A small multi-label audio tagger, trained from scratch: log mel input.
Rows from block 6, named by matrix and row number. Rows with one number belong to one attention dimension. Each number is 128 + 24 x the weight over its row's rms, rounded and kept within 0 to 255. All counts start at 0. After the name is the row's rms in percent of the matrix's.
# v: attention value (model.blocks.6.attn.v.weight, 256x256), inputs 86-171
# proj: attention output (model.blocks.6.attn.proj.weight, 256x256, transposed), outputs 86-171
v.36 116 [132 118 134 103 106 125 102 100 133 110 141 137 160 127 171  97 114 128 144  97 108 154 184 141 101 138 151 128 107  90 157 160 168 114 138 113  84 112 115 143 118 193 130 108 153 143  85 165 127 154 149 140 117 147 147 140 163 173 127 152  94 106 148 125 113 118 157 119 134 126 128 119 129  77 137 102 155 127 151 144 122 142 162 138 137 160]
proj.36 109 [169 129 113 115 118 141 164 111 143 128 110 136 158 148 127 153 111 126 151 138 145 149 111 110 145 132 101 114 134 119 136 129 128 150 114 138 155 122 126 107 149 102 127 143 100 161 159 147 156 171 104 114  91  90 133 129 141 158 162  79 123  94 120 128 123 144 174 121 134 147 125 121 119 156 158 159 148 155 145 151 164 128 108 148 120 184]
v.37 104 [108 121 109  91 134 188 129  91 132 154 124  70 156 146 162 122 119 167 136  99 174 184 138 160 121 130 146  98 139 132 146 113 133 135  95 161 146 103 144 112 127  98  97 112 150 142 145 121 120 142  75  95 127 123 154 137 124  91 133 149 113 143 145  88 113 116 106 155 128 100 165 111 116 110  94 118  90 124  53 140 117 178 143 135 166 157]
proj.37 101 [138 127 115 172  87 132 128 105 151 124 147 144  92 125 129  69 142 123  98 141  92 167  98 133 151 107  70 161 142 140  71 129 103 110 105 119 138 122 101 125 107 103 111 156 110 155 126 148 142 131 109 129 143  89 163  87 143 170 153 114 144 112 135 146  91 147 115  91 119 134 131 156  96 112 123  90 107 110 124 180 130 149 113 120 107 119]
v.38 107 [135 166 145 131 123 100 108 137 149 114 151 118 138 117 161 124 105 110 152 106 163 121 148 102 122 102 108 125 113 119 129 108 117 155 131 153 115 147 118 124  84 145 130 121 129 117 124 142 144 150 110 125  99 138 119  95 149 102 127 175  98 118 133 142 169  74 107 135 140 162 151 114 126 130 152 118 114 132 134 127 123  86  86 115 154 162]
proj.38 107 [105 126 142 146 137 144 125 144 132 119 121 173 110  97 133 103 113 131 117 120 131 163 124 122 134 109 143 134 112  97 143 111  67 117 153 183 139 151 168 125 109 143 110  97 133 147 124  97 126 114 129 130  93 168 158 157 143 105 114 142 135 131 107 134 156 140 144 117 129 131 138 144  71 144 130  84 137 142  93 121 103 125 154 136 113 155]
v.39 101 [121 160 137 148 130 177 138 152 161 118 171 121 142  89 167 130 131 106 140 169 137  77 187  86 143 102 131 132 101 100 103 140 111 124 131 148 103  83 102 132 161 147 129 107  84 141 190 107  85 134 116 155 111 147  94 150 113 149 172 128  94 122 124 124 128 152 116 131 112 136 122 111 106 125 133 109 154 148 103 173 130 133 109 132 102 131]
proj.39 095 [121 157 115 132 145 130 104  78 110 113 121 105  88 131 138 136 123 131 113 100 173 159 123 200 174 157 133 118 109 121 126 111 161 119 129 133 134 134 131 123 145 136 139 117 179 108 116 123 128 132 126 130 145 110 185 119 159 103  94  98 132  96  91 149 102 173 114 141 153  92 148 151 174  91 135  98 135 102 130 131  85 157 137 146 147 131]
v.40 105 [116  99  84 104 139 108 150 173 118  66 105 127 157 127 129 126 150 102 137 115 132  90 181 169 137 108 133 141 155 169 120 127 120 132 125 133 148 128 146 151 117 112 142 143  94 139 146 121 124 139 136 135 119 126 115 140 104 100 122 147 117 148 118 133 138 125 112 121 150 128 186 148 166 151 143 135 120 118 113 152 102 137 149 120 119 168]
proj.40 101 [131 146 144  98 109 110 109 141 165 122 126 120 112 150 100 143 116 102 113 128 147 112  97 152 198 121 151 158 120 141 102 117 126 120 154  92 137 102 131 146 101 125 162 121 148 140 160 177 104 168 105 186 177 139 129 128 113 127 171 134 107 119 162 153  94 139 143 126 102 136 148 148  90  98 127  86 113 111 181 163 114 113 122 137  99 155]
v.41 102 [ 70 116  77 121 105 104 119 122 136 156  99 136 119 134 136 106  67 150 140 103 118 160 163 107 100 138 123  92 121 155  85 162 130 122 147 109 136 164 121 116 138 125 130 126 149 171 141 142 131 112 183 152 129 129 187 138 149 133 129 125  89 119 101 130 122 111 120 137  99 105 103 183 125 117 120 111 176 173 130 110 130 148 166 118 113  79]
proj.41 094 [146 111 157 100 166 121 148 136 132  82 151 125 158 120 121 119  98 103 122 136 106 135 119 102 107 150 130 163 144 126 117 149 108 155  82 122 128 122 161 131 171  96 125 138 106  92 110 131 165 104 139  86 167 140 134 108 122 123 121 131 158 154 158 150 173 125 123 162 129  93 134 152 132 125  93 148 124 137 108  88 128 125 149 191 151 135]
v.42 106 [150 144 109 111 138 123 140 190  78 106  69 126 128 159 124 128 122 105 124 115 106 108 134 122 137 120 106 132  47 141 127 138 110 123 148 199 152 130 120  88 106 138 120 135 113 116 128 146 102 122  85  81 147  81 106  82 121 162 136 122 130  76 113 119 125 168 134 110 128 142 164 124 118 118 132  96 116 149 113 120  77 127 106 102 145 143]
proj.42 099 [124 110  99 146 124  94 171 143 111 137 148 122 115 149 113 149 135  99 129 162 105  88 122 132 110 132 148  98 142 155 149 104 120 130 177 133 117 134 145 147 125 121 122 133 127 131  86 104 154 145 158  91 101 144  77 162 104 115 115 143 155 119 125 104 127 120 103 105 118 127 102 145  98 140 137 147 107 125 124 165  86 134  93 121 126 148]
v.43 108 [135  81 102  94 142  83 135 110  99  92 106 159 120 129 116 102 112 111 152 123 136 156 101 155 151 132 151 123 123 181 152  84 117 191 150 134 118 120 110 114 110 107 140 127  90 157 152  68 100 106 148 176 116 119 141 126 134 160 117 141 126 124  84 148 165 109  95 115 112 128 167  88 123 104  89 149 154 129  59 108 140 173  99 160 144 123]
proj.43 099 [100 137 125 135 134  95 127 184 158 117 118 152  86 135 105 123 108 100  90 112 120 108  96 130 132 110 104 160  98 101 105 159 100 134 124  91 112 165 134 136 142 100 138 127 113 105 107 119 135 119 126 111 182 140 118 108 133 104 143 122 116 170 152  75  99 146 112 133 116  83 126 151 121 152 101 119  37 100 157 107 119  92 133 112  92 101]
v.44 099 [116 119 113 108  91 108 101 141 110 143 115 128 107 125 135  92  88 116 121 123 111 177  98 123 156 133 147 152 126 118 108 118 128 120  94 111 101 152 125 142  91 118 125 111 132 116 109 139 102 156 138 142 146 122 128 160  58 115 165 151 120 133  97 146 115 129 151 170 125 120 151 110 110 113 124 142 134  78 130 142 142 120 119 145 114 153]
proj.44 093 [146 106  91 184 105 110 123 156  98  84 152 101 127 175 129 100 135 139 127  93  79 114 122  77 129 119 131 135 130 124 162 117  69  91 114 114  97  80 123 119 160 134 104 135 150 113 114 138 132  72 133 113 166 156  80  96 113 101 106 153 127 123 138 116 112  85 108 109 133 130 129 161 102 117 135 111 134 128  98  90 149 159 143 166 119 161]
v.45 106 [107 129 144 108 148 128 158 114 120 144 172 130 129 135 103 128 117 119 157 136 168 132 124 114 105 151 139 139 161 137 107 165 143 100 108 166 117 102 157 117 115  86 134 131 136 107 158  95 159 142 126 126 159 165 112 140 123  90 120 152 132  94 129 151 138 148  84  75  92 156 122 147 128 148  86 115 121 158 123 124 115 121 172 140 142 130]
proj.45 093 [173 106 118 170 137 144 137 127 131 133 148 144 132 119 148 125 137 179  95 130  59 130 139 131 122 161 125 119  84 126 127 119 163 139 118 148 137 124 137 127  97  93 126 142 126  95 127 155  84  75 140 159 137 110 173  81 131 110 108 160 150 135 129 128 112 129 109 133 108  95 114 137 153 170 140 154 104 125 105 126  93 119 120 156 102 133]
v.46 107 [122 184 118 128 104 134 113 163 100 141 107 152 152 147 141 109 103 143 133 168 130 109 161 127 125 135 154 133 115 105 142 133 138 156 159 148 127 182  93 106 171 104 101 125  83 114 135 102 138 117 111 115 149 123 101  91 144 125 138 161 147 152 115  98 155 175 158 169 108 154 154 161  92 108 122  97 153 128 105 142 130 124 121 121 121 133]
proj.46 104 [105 132 169 120 149 146 152 165 142  79 117 135 161  96 124 146 152 158 113 122 140 142 106 143 147 121 127 117 130 132 161  90 159 124  91 115 153 134 114 136 151 140 157 116  72 123 109 147 118 112 107 118 126 134 141 127 108 136  95  93 165 136 138 158 131  90 130 176 148 104 173 108 151 108 133 138 135 174 114 171 134 145 122  98 136 152]
v.47 110 [134 100 137 105 131 104 114 116 108 139 137 137 134 120 159 113 185 102 106 176  80 109 139 108 135 150 123 109 124 149 106 135 136 130 146  99 118 127 129 136 144  69  85 175 152 149 150 128 125 117 115 131 148 102 147 106 119 114  95 139 175 105 149 134 146 150 134 115 105 156  80 196 113 149 148  94 122 157 123 123 118 145 128 178 132 149]
proj.47 107 [154 162 117 134 164 158 156 111 168 140 127 165 123 120  80 145 123 150 130 152 170 129 117 148  78  98 135 145 135 140 118 116 166 145 105 132 112 139 121 120 117 106 109 125  92  82  93 159  81 159 153 105 174 119 148 101 117 130 156 125 122 141 113 151 155 126 105 134 137 146 107 137  82 100 125 170 127 110 162  90 120 105  96 115  83 129]
v.48 112 [117 156 126 125 174  73 173 172 130 104 113 109 135 128 158 145 122 126 149 129 105 122 138 115 122 110  62 193 161 124 105 156 136  86 178 108 106 108 135  84 168 127  88 127 175 146 123 109 138 100 113 103 161 113 129 170 124 117  95  99 156 147 110 106 133 154 124 151 138 182 152 138 111 117 116 124 144  97 132 137 140 111 172 153 152 147]
proj.48 107 [149 146 106 147  91 139 108 100 138 111 144 120  82 152  72 118  80 117 119 130 152 125  90  99 121 132 171 128 144 102 105 112 149 151 121 144 103 129 111  91  89 116 151 144 102 118 137 167 113 138 121 104  92 104  92 127 104 183 152  98  86 123 107 135 151 150 162 108  95 146 132 153 125 156 156 141 123 130 101 157 140 165 160 157 124 140]
v.49 098 [127 176  99 115 124 102 128 146 114 147 106 124 125 142 133 141  90 141 140 140 127 165 138 138 117 117 136 141 165  99 111 160 127  91 133 113 126 130 145 150 122 110 150 117 118 118  82 181 100 129 120 130 133 128  88 121 156 139 144 172 147 137 130 126  66 125 133 140  95 140 133 141 126 121 151  98  94 101 161 104 105  97 110 107 166 152]
proj.49 094 [140 121 148 149 169 137 108 120 145 143 133 161 140 136 126 180 124 105 136 144 134 101 144 111 144 103 102 117 108 138 160 128  80 136 142 153 163 136 184 124 159 115 159 139 120 130 147 128 137 117 112 119 111 120 121 131  99 153 131 107  47 108 156 158 169  99 120 159 114 155 136 110 106 166 102 132 165  97 114 133 170 155 136 138 132 122]
v.50 105 [114 171 106 139 126 134 158 121 129 133 133 127 124 163 119 159 125 165 104 144 115 106 103 163 159  83 164  94 113 177 144 152 130 109 130  73 145 131 130 159 106 159 125 117 161 102 100 115 138 137 137 117 124 134 133 150 165 156 116 134 137 145 114 131 142 104 143  78 119 162  83 139 108 138  94  98 140 116 145 162 155 120 112 113 109 130]
proj.50 095 [163  92 139  91 122  98 140 143 105 125  94 144 127 106 107  88 113 110 152 164 132 122 131 138 110 128 123 150 135 119 152 147 178 146 127 122 117 109 156 107 157 155 109 119 131 133 161  84  99 115 134 108 125 102 121 141 131 202 121 168 172 136 145 119 156 140 125 129 144 103 136 143 123 102 129 150 126 110  98 117 130 125 133 114 127 133]
v.51 103 [151 135 129 148  95 110 111  91 117 152 184 137 101  62 124 161 129 151 101 171  98  94 170  94 113 120 117 141 149 128 114 130 118 127 134 125 126 138  99 105 125 161 117 164 151  84 132 122 155 102 110 112 131 137 119 119 115 102 106 162 111 134 119 171 179 120  84  93 140 161 132 158 143  84 146  87 141 166 133 178 125 127 112 132 150 107]
proj.51 103 [126 137 127 139 119 161 100 122 133 126 102 129 152 126  91 151 103 107 139 131 147 149 119 104 120 131 129  99  97 134  82  93 125 166 109 130 105 113 112 110 131 123 136  81 135 109 112 134 122 146 146 131 122 125  99 123 167 143 130 115 122 126  99 145 144 173 145 119 155 107  73 139 106 151 112 171 111 118 150 128 105 137 155  92 121 140]
v.52 107 [100 120 111 132 124 150  96 100 146 135 130 108 152  99 138 121 116 111 143  94 150 151 126 118 144 133  83 133 147 122 113 145 144 107 114 150 101 155 151 161 133 155 112 137 146 118 151 110 147 137 150 128 119 110 162 138  84 123  98 138 120 120 116 155 146 130  65 119 133 144 155 125 104 115 111 136 130 147  96  96 103  96 125 122 155 138]
proj.52 110 [ 96 141 172 154  95 140 123 144 115 164 158  95 135 154 109 152 100 117 115 138 152 205  99 133 117 107 143 139 108 100  74 106 146 116 107 130 157 120 165 150 135 125 123 116 172 161 124 122 166 152 133 112  92 135 147 142 169 152 125 138 120 126 130 154 139 138  93  96  96 132 135 123 107 167 128 156 107 129  99 150 115 155 134 170 104 175]
v.53 120 [132 163 129 131 139 107 123 123 128 157 204 130 162 107 147 101 179 131 114 101 168 132 110 151 134  57 126  93  89 163 145 125  97 143 127 114 176 156 104 138 114 151 134 152 129 105 127 136 165 121 131 153 103 144 158 121 137 156 123  76 187 114 130 113  94 165 109  96 131 149 111 144  99 176 174 130 146 131 152 106 106 115 153 109 147 126]
proj.53 112 [ 79 158 132 105 143 163 123 118 126 116 104 116 147 129 150 131 144 130  87 176 118 131 120 128 130 134 127 170 131 105 111 122 159 115 130 151 130 166  88  93 131  95 127 116 127 123 106 100 137 154 141 108 107 125  99  62 136 101 151 139 105 105 127 107 136 117 131 138 142 128  91  71 127 102 176 126 107 123 138 149 191 109 118 118 110 145]
v.54 104 [111  89  98 150 110 100 159 115 129 131 148 165  93 114 127 127 140 116 131 104 132 168 140 122 174 105  69 125 150  80 118  98 129 115  96 151 117 119 143  79  94 109 137  83 162 129 132 112  97 110 155 139 155 111 138 202 116  98 100  91 129  94 111 128 118 162 114 112 112 156 176 146 149  89 141  92 140 116 116  88 128 137 132 163 150 132]
proj.54 097 [136 142 117 106 155 114 113 192 125 186 140 114 126 162 136 146 107 110 108 162 120  69 137 135  99 136 105 109 122 146  80 127 100 162 146 153 130 187 112 151 106 100 145 166 124 124 101 139 167 145 150 145 148 162  94  91 117 138 139 101 153 122 121 115 130 152 177 138 129 104 113 119 159  97 138 118 111 141 179 118 121  81 129 115 151 119]
v.55 102 [132  89 123 146 106 140 122 145 149  99 135 124 117 141 136 100 188 124  74 132  76 125  93 118 143 109 130 121 122 116 127  87 130 163 157 163 138 145 124 133 137 127 154 121 147 117  88 109 160 116 124 181 108 109 127 127 169 122 125 129 111 141 123 138 130 126 165 128 152 124 155 168 132 131 147 201 164 138 136 178 131  75 123 143 124 141]
proj.55 094 [111 115 100 100 106 137  87 114 175 140 172 111 138  84 131 153 124 134 142 146 124 118 150 101 121 131 182 135 115 119 147 131  99 123 159 140  99 108 101 125 158 126 140 119 124 125 151  94 162  93 135 125  94 143 113 158 175 186 137 112  87 119 127 122  68 150 162 120  89 144 149 129 141 147  90 116 133 110 105 108 113 160 167 124 141 111]
v.56 093 [174 121 112 130 144  98 139 126 106 114 149 120 115 101 160 109 147 111 176 131 107 109 132 148 116 116  97 121  64 146 144 119  86 124  73 107 133  85 143 147 111 131 144 125 123 152 127 131 126 125  91  98 114 108 118 102 148 168 160 177 132 148 149 151 128 123 124  73 172 137 124 105 112 161 156 169 136 100 105 202 130 173 141 106 135 134]
proj.56 084 [122 144 132 140 148 117 152 143 117 128 104 125 128 143 103 116  91  82 145 126 155 151 124 142 145 113 151 133 110 124 156 101 156 137 131  83 126 160 145  96  76 121  65 155 155 165 131  87 138 154 203  99 102 118  84 151 120 125 135 163 111  88  91 125 153 193 120 178 128 163 140 134 131 149  96 117  88 121 127 118  94 105 137 111 130 149]
v.57 114 [122 135 105 177 140 104 111 135 148 108 132 174 126 118 169  49  94 143 120 116 133 120 104 166 147 153 113 136 108 108 150 139 106 134 137 145 126 138 149 104 114 127 129 144 129 112 143 104 108 148 117 112 134 166  77 107  96  94 146  97 162 133 149 141 103 153 145 136 126 125 139 118 129 137 112 128 139 114 134 121 130 124 128 135 133 132]
proj.57 109 [109 139 151  98 110 103  92 192 125 151 105 143 116 103 127  84 139 138 123  85 127 134 111  95 127 135 154 132  91  97 119 109 126 112  93 143 137 117 146 171 146  81  99 106 128 152 143  71 152 126 126 154 139 144 148 112 105 103 133 139 116 126  91 141 125  98  91 179 121 104 122  90 136  99 104 128 110 139 115 130 165 122 118  83 117 162]
v.58 104 [141 134 125 113 112  83 135 109 119 119 161 146  94 140  96 123 135 128 158 111 103 108 180 118 119 164 126 140 145 137 133 123 136  95  61 128 145 105 137  98 147 160 115  89  90 126 109 109 148 138 152 105  82 143 113 117 146  86 118  95 148 148 146 152 130 115 118 120 116 119 139 125 146 124 106 174 131 119 118 122 129 106 130 124 141 123]
proj.58 104 [107 111 148 115 123 127 154 120 112 143 126 110 160 115 111 131 142 100 102 121 133 124 125 137 128 135  79 135 167 105 112 129 118 122 126 146 143 139 118  93 141 142 150 133 165 133 147 136 122 143 120 176 132 136 116 144 153 120 145 150 104 140  82 193 115 146 109 141 118 157  99 157 163 115 159 124 104 145 162 163 163 120 164 111 138 140]
v.59 102 [108 124  85 116 151 119 102 156 164  66 122 111 131 181 100 121  92 170 123 128 159 132 138 148 165 146 109 135 177 149 143  72 121 149 130 154 117 147 126 106 118 116 114 142 126 127 138 119 146 145 157 157 137 126 126 171 132 167 139 134 117 171 125 111 159  79 118 133 149  99 112  93  99 135 121 125 206 144 151 104 116 146 145 129 113  86]
proj.59 099 [132  78 161 121  87 139 122 161  74 140 149 103 122 119 126 108 148 151  82  91 132 116 102 147 132 148 129 170  81 160 136 136  74 118 130 107 135 118 120 140 127  98 116 113  98 142 116 135 142 110 133 119 112 122 100 143 135 102 140 150  91 110 140 134 149 137 135 153  94 142 132 122 133 133 136 132 123 134 155 138 140 105 125  90 119  81]
v.60 105 [141 145  84 148 182 163 130 153 128 111  90 148 180 189 144 105 144 141 147 116 135 134 113 152 164 110  96 125 127 115 146 131 102 111 132 166 106 110  97 122 162 164 147 186 141  86 125 148 144 125 124 137  98 111  81 102 114 172 141 123 119 145 105 183 107 139 130  60 111 128 159 136 126 148 137 126 119 154 133  96 117 134  98 102 127 191]
proj.60 102 [ 84 119 128  91 133 118 122 123 125 127 124 145 128 123 137 168 116 102  85 168 108 124 144 142 125 163 117 117 131 152 151 166 116 129 155 109 159 111 158 139 139 126 117 130 128 118 145 100 131 123 184  89 168 140 122 149  96 147 103  91 126 154 145 104 126  86 133  90 134 112 125 133 118 163 126 136 128 122 157 134 125  71 121 158 139 124]
v.61 100 [133 108 125 131 124  91 114 120 120 150  90 132 124  75 115 177 100 118 158 199 161  94 161 124 109 125 168 103 129  87 145  76 145 121 136  87 119 119 133 141 187 129 101 140 150 133  87 182 117 117 150  96  70 109 132 106  66 133 116 134  78 172 111 149 140 104 157 100 124 155  95 157 135 138 132 108  94 168  95 144 105  87 133 130 120 104]
proj.61 101 [113 103 138 145 109 178 179 123 130 111 133 133 155 148 168 151 133 166  90 103 147 119  94 138 128 100 102 121 142 145 125 109 166 112  90 138 117 146 142 101 118 116 141 130 133 137 190 125 130 135 162 131 125 153 151 178 178 105 135 106 114 139 100 159 134 136 108 140 145  88 151 128 109 167 129 149 128 123 126 112 140 112 182 127 114 146]
v.62 109 [113 123 152 105 108  93 100 123 123 139 118 129 111 146 130 122 151 132 118 116 123 121 127 127 112 134  95 110  98 105 183 112 164 126 100 142 113 177 123 149 132 110 178 111 123  91 115 111 147 148 149 121 135 134  87 171 130 136 142 148 128 131 164 130 102 134 140 108 146 125 123  94 123  81 142 133 138 127 144 126 183 181 112 111 118  84]
proj.62 106 [ 82 159 166 111 147 157 139 155  88 140 143  95 155 120 124 116 138 147  99 147 175 170 138 130  99 176 144 123 135 124 146 107  91 119 109 128 139 131 123 143 143 130  80 111 104 140 105 115 147 135 137 117  99 114  83 135  95  95 118 144 149 133 115 125 107  59 129 154  81 148 103 111 128 125 143 122 105 149 157 131 137 126 115  77 141 130]
v.63 101 [110 105 171 127 127  80 122 137 121 105 106 112 137 119 127 131 153 110 156 111 168 183 128 155 136 161 151 115 118 110  89  96 151  69 159 161 109 145 106 181 132 122 151 159 123 138 119 117  71 127 125  93 136 135 125 126 138 110 149  93 103  83 123 134 100 129  85 114 124  92 141 148 118 159 171 138  95 137 176 123 162 144 170 181 155 123]
proj.63 096 [133  90 101 136 120 151 164 158 144 102 119 142 127 111 107 127 118 136 147 139 121  72 145 132 108 153 147 193 123 158 113  72 115 156 122 193 163  69 139 161 105  88 119 149 144 114 139 109 105  85 142 138 121 155 175 137  81 118 128 109 142  98 152  94 129  94  96 132 115 155 112 119 113 147 132 140 111 141  83 145 117  97 111 122  81 148]
v.64 097 [133 131 103 168 139 129 156 131 107 178 132 121 144 153 113 157 135 120  84  50 110 128 140 106  91 164 151 114 146 124 135 141  99  93 132 117 124 130 135  79 113 133 146 108 150 128 113 155 145 152 134 120 112 100 133  99 164 130 133  75 116 136 109 149 137 114 105 122 109  91 127 137  66  99 124 106 117 172  94 101 145 135  90 127 131 153]
proj.64 093 [115 114  92 111 140 162 122 128 102 119 106 114 155 120 123 139 103 109 139 107 135 127 122 149 124 111 124 151 124 125  89 127 148 121 145 160 154 160 129 143 135 101 122 160 162 141 116 168 160 154 109  81  87 130 119 103 116  92 143  90 132 107 121 154 110 120 160 112 139 128 106 119 132 126 147  88 110 104  94 136 145 175 142 132 120 113]
v.65 108 [ 77 140  82 129 104 114 144 113 159 121 161 141 132 126 100 137 122 140 124 107 137 121 135 136 147 110 115  99  95 164 156 161  93 143 128 166 103 131 154 149 139 165  88 150 109 142 120 134 128 117 140 153 135 114 146 139 119 146 111 149 144 149 122 152 146 135 150 180 141 142 145 160 129 147 145 121 202 138 170 102 114 136 144 120 114  74]
proj.65 109 [133 153 136 155 107  78 131 135 161 109  94 144 159 130  62 165 156 156 171 169 112 169 168 123 133 122 153 135 145 120 105 152 102  91  84 140 128 106 165 138  71 180 147 117 116 129 113 109  75 176 130 140 144 105 125 138 123 139 138 147 142 125 133 135 147 103 134 133 126  78 173 121 112 142  79 165 111 173 115 110 138 100 104 118 105 139]
v.66 094 [150 144 133 118 114 123 149 136 104 139 106 114 106 123 167 124 143 116  71 142 119 106 136  88 145 147 121 148 139  73 156 127  88 117 121  89 112 111 151  85 112 125 145 151 138 155 146 147 138 154 124 140 102 151 122 105 148  63  56 140  88  96 126 153 121 111  78 147 168  85 126 145 156 137 155 149 110  81  95 144 140 112 137 102 154 132]
proj.66 096 [135 132 115 144 126  77 137 139 135 107 160 160 115 104 160 139 129 135 135 105 168 119 150 189 116 135 131 163 114 142 142  97 118 144 127 144 125 116 101  96 136 141 168 118 108  99 157 134 104 140 116 135 150 133 154 117 112  98 137 118 149 152 165 156 138 106 149 122  71 165 108 149 138 126 129 129 114 169 123 120 147 144 152 145 128 127]
v.67 097 [126 145 155  77 138 101 143 135 131 152 150 138 150 125 120 153 154 130 160 158 124 171 123 116 138 125 160 123 148 116 132 178 159 164  94 151 135 136 127 129  85 128 115  86 177 181 123 150  66 138 107 130 113 102 103 146 132 153 131 166 148 113 148 153 132 107 141 138 173 123 145 157 108 114  91 104 141 135  90 106 140 139 149 137 134 114]
proj.67 100 [142 108 165 117 169 168 127 108 138 101 107 118 131 100  93 143 141 137 119 141 143 130 106 136 170 151 119  97 119 141 133 122 158 118 108 143 133 133  97 116 115 111 137 125 118 137 177 154 169 104 135 133 118 180 118 142 161 139 154 164 136  86  78  99 154 121 129 121 157 136 128 166  99 133 127 126 111 132  99 125 132 103 140 172  88 162]
v.68 092 [108 145  60 107 134 133 162 128 138 108 134 140 156 115 143 133 117 106 147 161 140 104 139 104  91 145 110 128 140 142 124 107 175 140 105 108 119 105 157  89 115 127 143 184 139 181 129 151  95 109 143 132 108 165 100 127 128 121 110 150 140 114 192 128 153 116  98 127 183 198 155 111 141 106  74 145 155 122 144 139 162 129 167 141 129 114]
proj.68 087 [150 128 141 134 136 127 130 180 135  94 135 131 128 103 121 142 171 121  82 184 145 138 133 143 173  93 115 125 110  93 108 124 128  65 160 157 141 121  96 115 125 131 104 124 107 123 155 103 159 105 121 138 124 114  96 113 134 159 156 105 165 129 117 104 111 129 160 139 116  76 152 140 128  89 150 134 138 187 126 122 116 126 113 143 150 102]
v.69 101 [162 114  96 184 127 140 137 154 158 138 123 128 121 136 129 138  98 115 142 131 111 121 166 158  74 145 138 148 158 120 132 106  98 141 140 136 119  96 129 167 130  95 112 175 107 109 113 135 140 145 109 161 107 116 169 180 112 135 131 151 123 113 140 118 113 110 145 152 148 155 152 145  95 139 156 159 155 132 123 154 127 141 149 106 142 128]
proj.69 102 [105 142 139 116 170 115 108 153 128 119 137 151 109 138  76 164 179 116 145 115 114 127 140  87 109 104 123 142  88  92 137  98 102 142 126 118 134 141 123 112 132 128 121 109  96 121 125 148 143 169 111  90  99  99 104 108 131 138  83 123 108 150  95 116 120 152 143 181  98 114 103 136 119  97 122 124 104 140 139  92 146 125 158 148 150 149]
v.70 098 [ 77 112 107 140 133 151 127 124 119 171 139 105 104  83 105 126 143 154 137 140 187 150  92 139 116 119 164 118 108 127 162 132 130 171  89 146 135 127 131 134 140 154 162  99  67 144  99  81 153 136  81 101 114 110 135 106 106 150 119 123  64 201 125  90 139 157 156 114 125 141 162 114 136 160 162 105 123  93 158 106 128 120 179 128 154 115]
proj.70 107 [155 111  90 165 148 122 137 125  93 147 201 146 135  95 178 129 129 132 107 134 143  90 142  97 114 193 142  93 146 127 106 136 124 176 153 118  67 123 157 138 138 127 110 115 110 116 111  70  92 154 116 204 147 133 136 176 134 161 193 132 132 150 146 136 120 144 145  93 145 155 116  88 142 131 110 108 116 148 130 143 115  91 100 130 125 120]
v.71 097 [113 123 119  96 115 100 115 144 111 132 103 122 137 131 140 114 123 110 138 153 103 111 149 110 145  61 195 128 104 116  97 143 109 132 139 113 157 130 129 125 107 125 109 136 177  96 137  75 122 166 149 135 116  90 109 150 143 119 178 143 159 157 126 131 136 173 109 152 106 137 119 121 118 107 131 152 103 127 114 153 194 129 116  78 126  89]
proj.71 100 [159 125 134 129 152 122 146 151 135 172 125 136  91 113 123 111 132 102 122 105 142 129 118 142 139 168 116 108 157 119  95 119 144  99 142 136 131 102 132 112 153 104 118 123  73 116 153 152 128 103 135 143 139 151 154 129 118 123 110 122 122 101 120 107 120 151 144 106 130 162 103 164  86  50 167 128 117 100  88 111 118 129 149 139 118 170]
v.72 082 [122 118 143  98 138 131 152 147 127 146 108 129 146 141 150 101 139  94 116 129 122 151  65 120 126  95 170 158 102 130 117 125  87 156 131 143 145 141 118 115 111 145 120 177 132  93 141 117  85  77 165 127 146 127 161 153 134 132 128 184 110 135 114 153 110 124 140 152 153 145 110  99 119 126 121 107 148 155 162  90 117 116 164 142 156 103]
proj.72 086 [108 138 117 124 103 175 143 145 120 118 119 178 142 136 120 105 125 146 167 120 121 163 154 161  83 149  85 108 141 117 131 121 116 168 110 128 150 113 139 114 134 159 141 138 138 134 130 137 177 151 135 181 125 113 167 114 121  90 146 149 126  97 143 119 128 108 165  82 110 125 131 109  97 127 126 125 153  97 133 135 153 133 101 101 107 128]
v.73 105 [139 125 132 125 135 145  80 121 135 105 137  93 112  94 169 111 124 114 115 157 114 138 130 139  97 136 110  77 116 127 114 146 131  98 116 128 129 169 159 104 118 136 137 138 121 126  70 107 164 126 143 152 145 164  84 155 136 175 114 136 111 139 141 149 131 127 148 146 113 127  76 148  76 108 137 132 172 158 126 121 129 128 153  60 140 100]
proj.73 112 [121  93 132 138 137 136 132 146  89 161 155  96 152 145  95 127 117 107 146 112 117  51 156 122 153 131 110 122 124 117 122 111 139 135 102  96 120 131 128  66 172 110 130 110 167 130 112 132 104 159 123 155 144 103 143  84 128 133 122 155  86  81  74 143 144 129 101  78 152 122 147 138 147 173 112 102 109 106 136 143 143 130 159 142 129 101]
v.74 099 [121 149 151  86  85  95 147 146 112 123 116 195 130 165  94 149 120 101 142  99 120 169 108  84 145 152 119 107 130 174 154 133 160 127 144 100 157 148 159 111 118 143  85 101 131 186 113  90  93 152  89 140  90 136 121 139 104 130 134 152 186 109 122 122 137 138 153 100 138 149 149 155 160 122 113 115 119 142  85 130 120 107 102 126 148 114]
proj.74 107 [116 116  87 162 140 153  88 148 139 145 120 105  98 128 179 146 139 131 124 144 161 125 141 162 110 130 119 144 119 118 135 116 108  84 161 100 121 126 111 122  92 121 135 143 101 148 160 104 151 119 113  81 150 176 131 131 171  92 162 128 110 131 136 129 169 115 167 106 123 147 148 102 135 143 122 140 149 101 130 171 105 133 143 162  87 145]
v.75 090 [145 100 147 149 170 117 130 114 137 103 132 164 131 139 159  90 121 155 120 150 111 172 107  94 161 130  81 158 113 166 170 124 105 118 116 116 134 151 127  91  83 153 127  98  92 135 126 138 105 162  92 128 135 117  87 126 162  98  96 107 155 121 106 119 140 128 138  98  83 135 124 120 109 147 158 142 118 118 156 144 127 166 126 110 116 104]
proj.75 096 [124 113  91  94 140 115  97  75 111 145 137 113 143 157 107 140 138 160  76 155 118 131 136 157 133 168  66 129 116 109 120 133 116 153 148 100  94 105  90  86 138  93 121  97 132 121 149 110 133 145 160 111 133 147 116 117 121 142 169  91 148 151 106 173 136 146 140 108 106 142 133 104 116  82 180 136 164 146 114  96 134 107 168 133 115 118]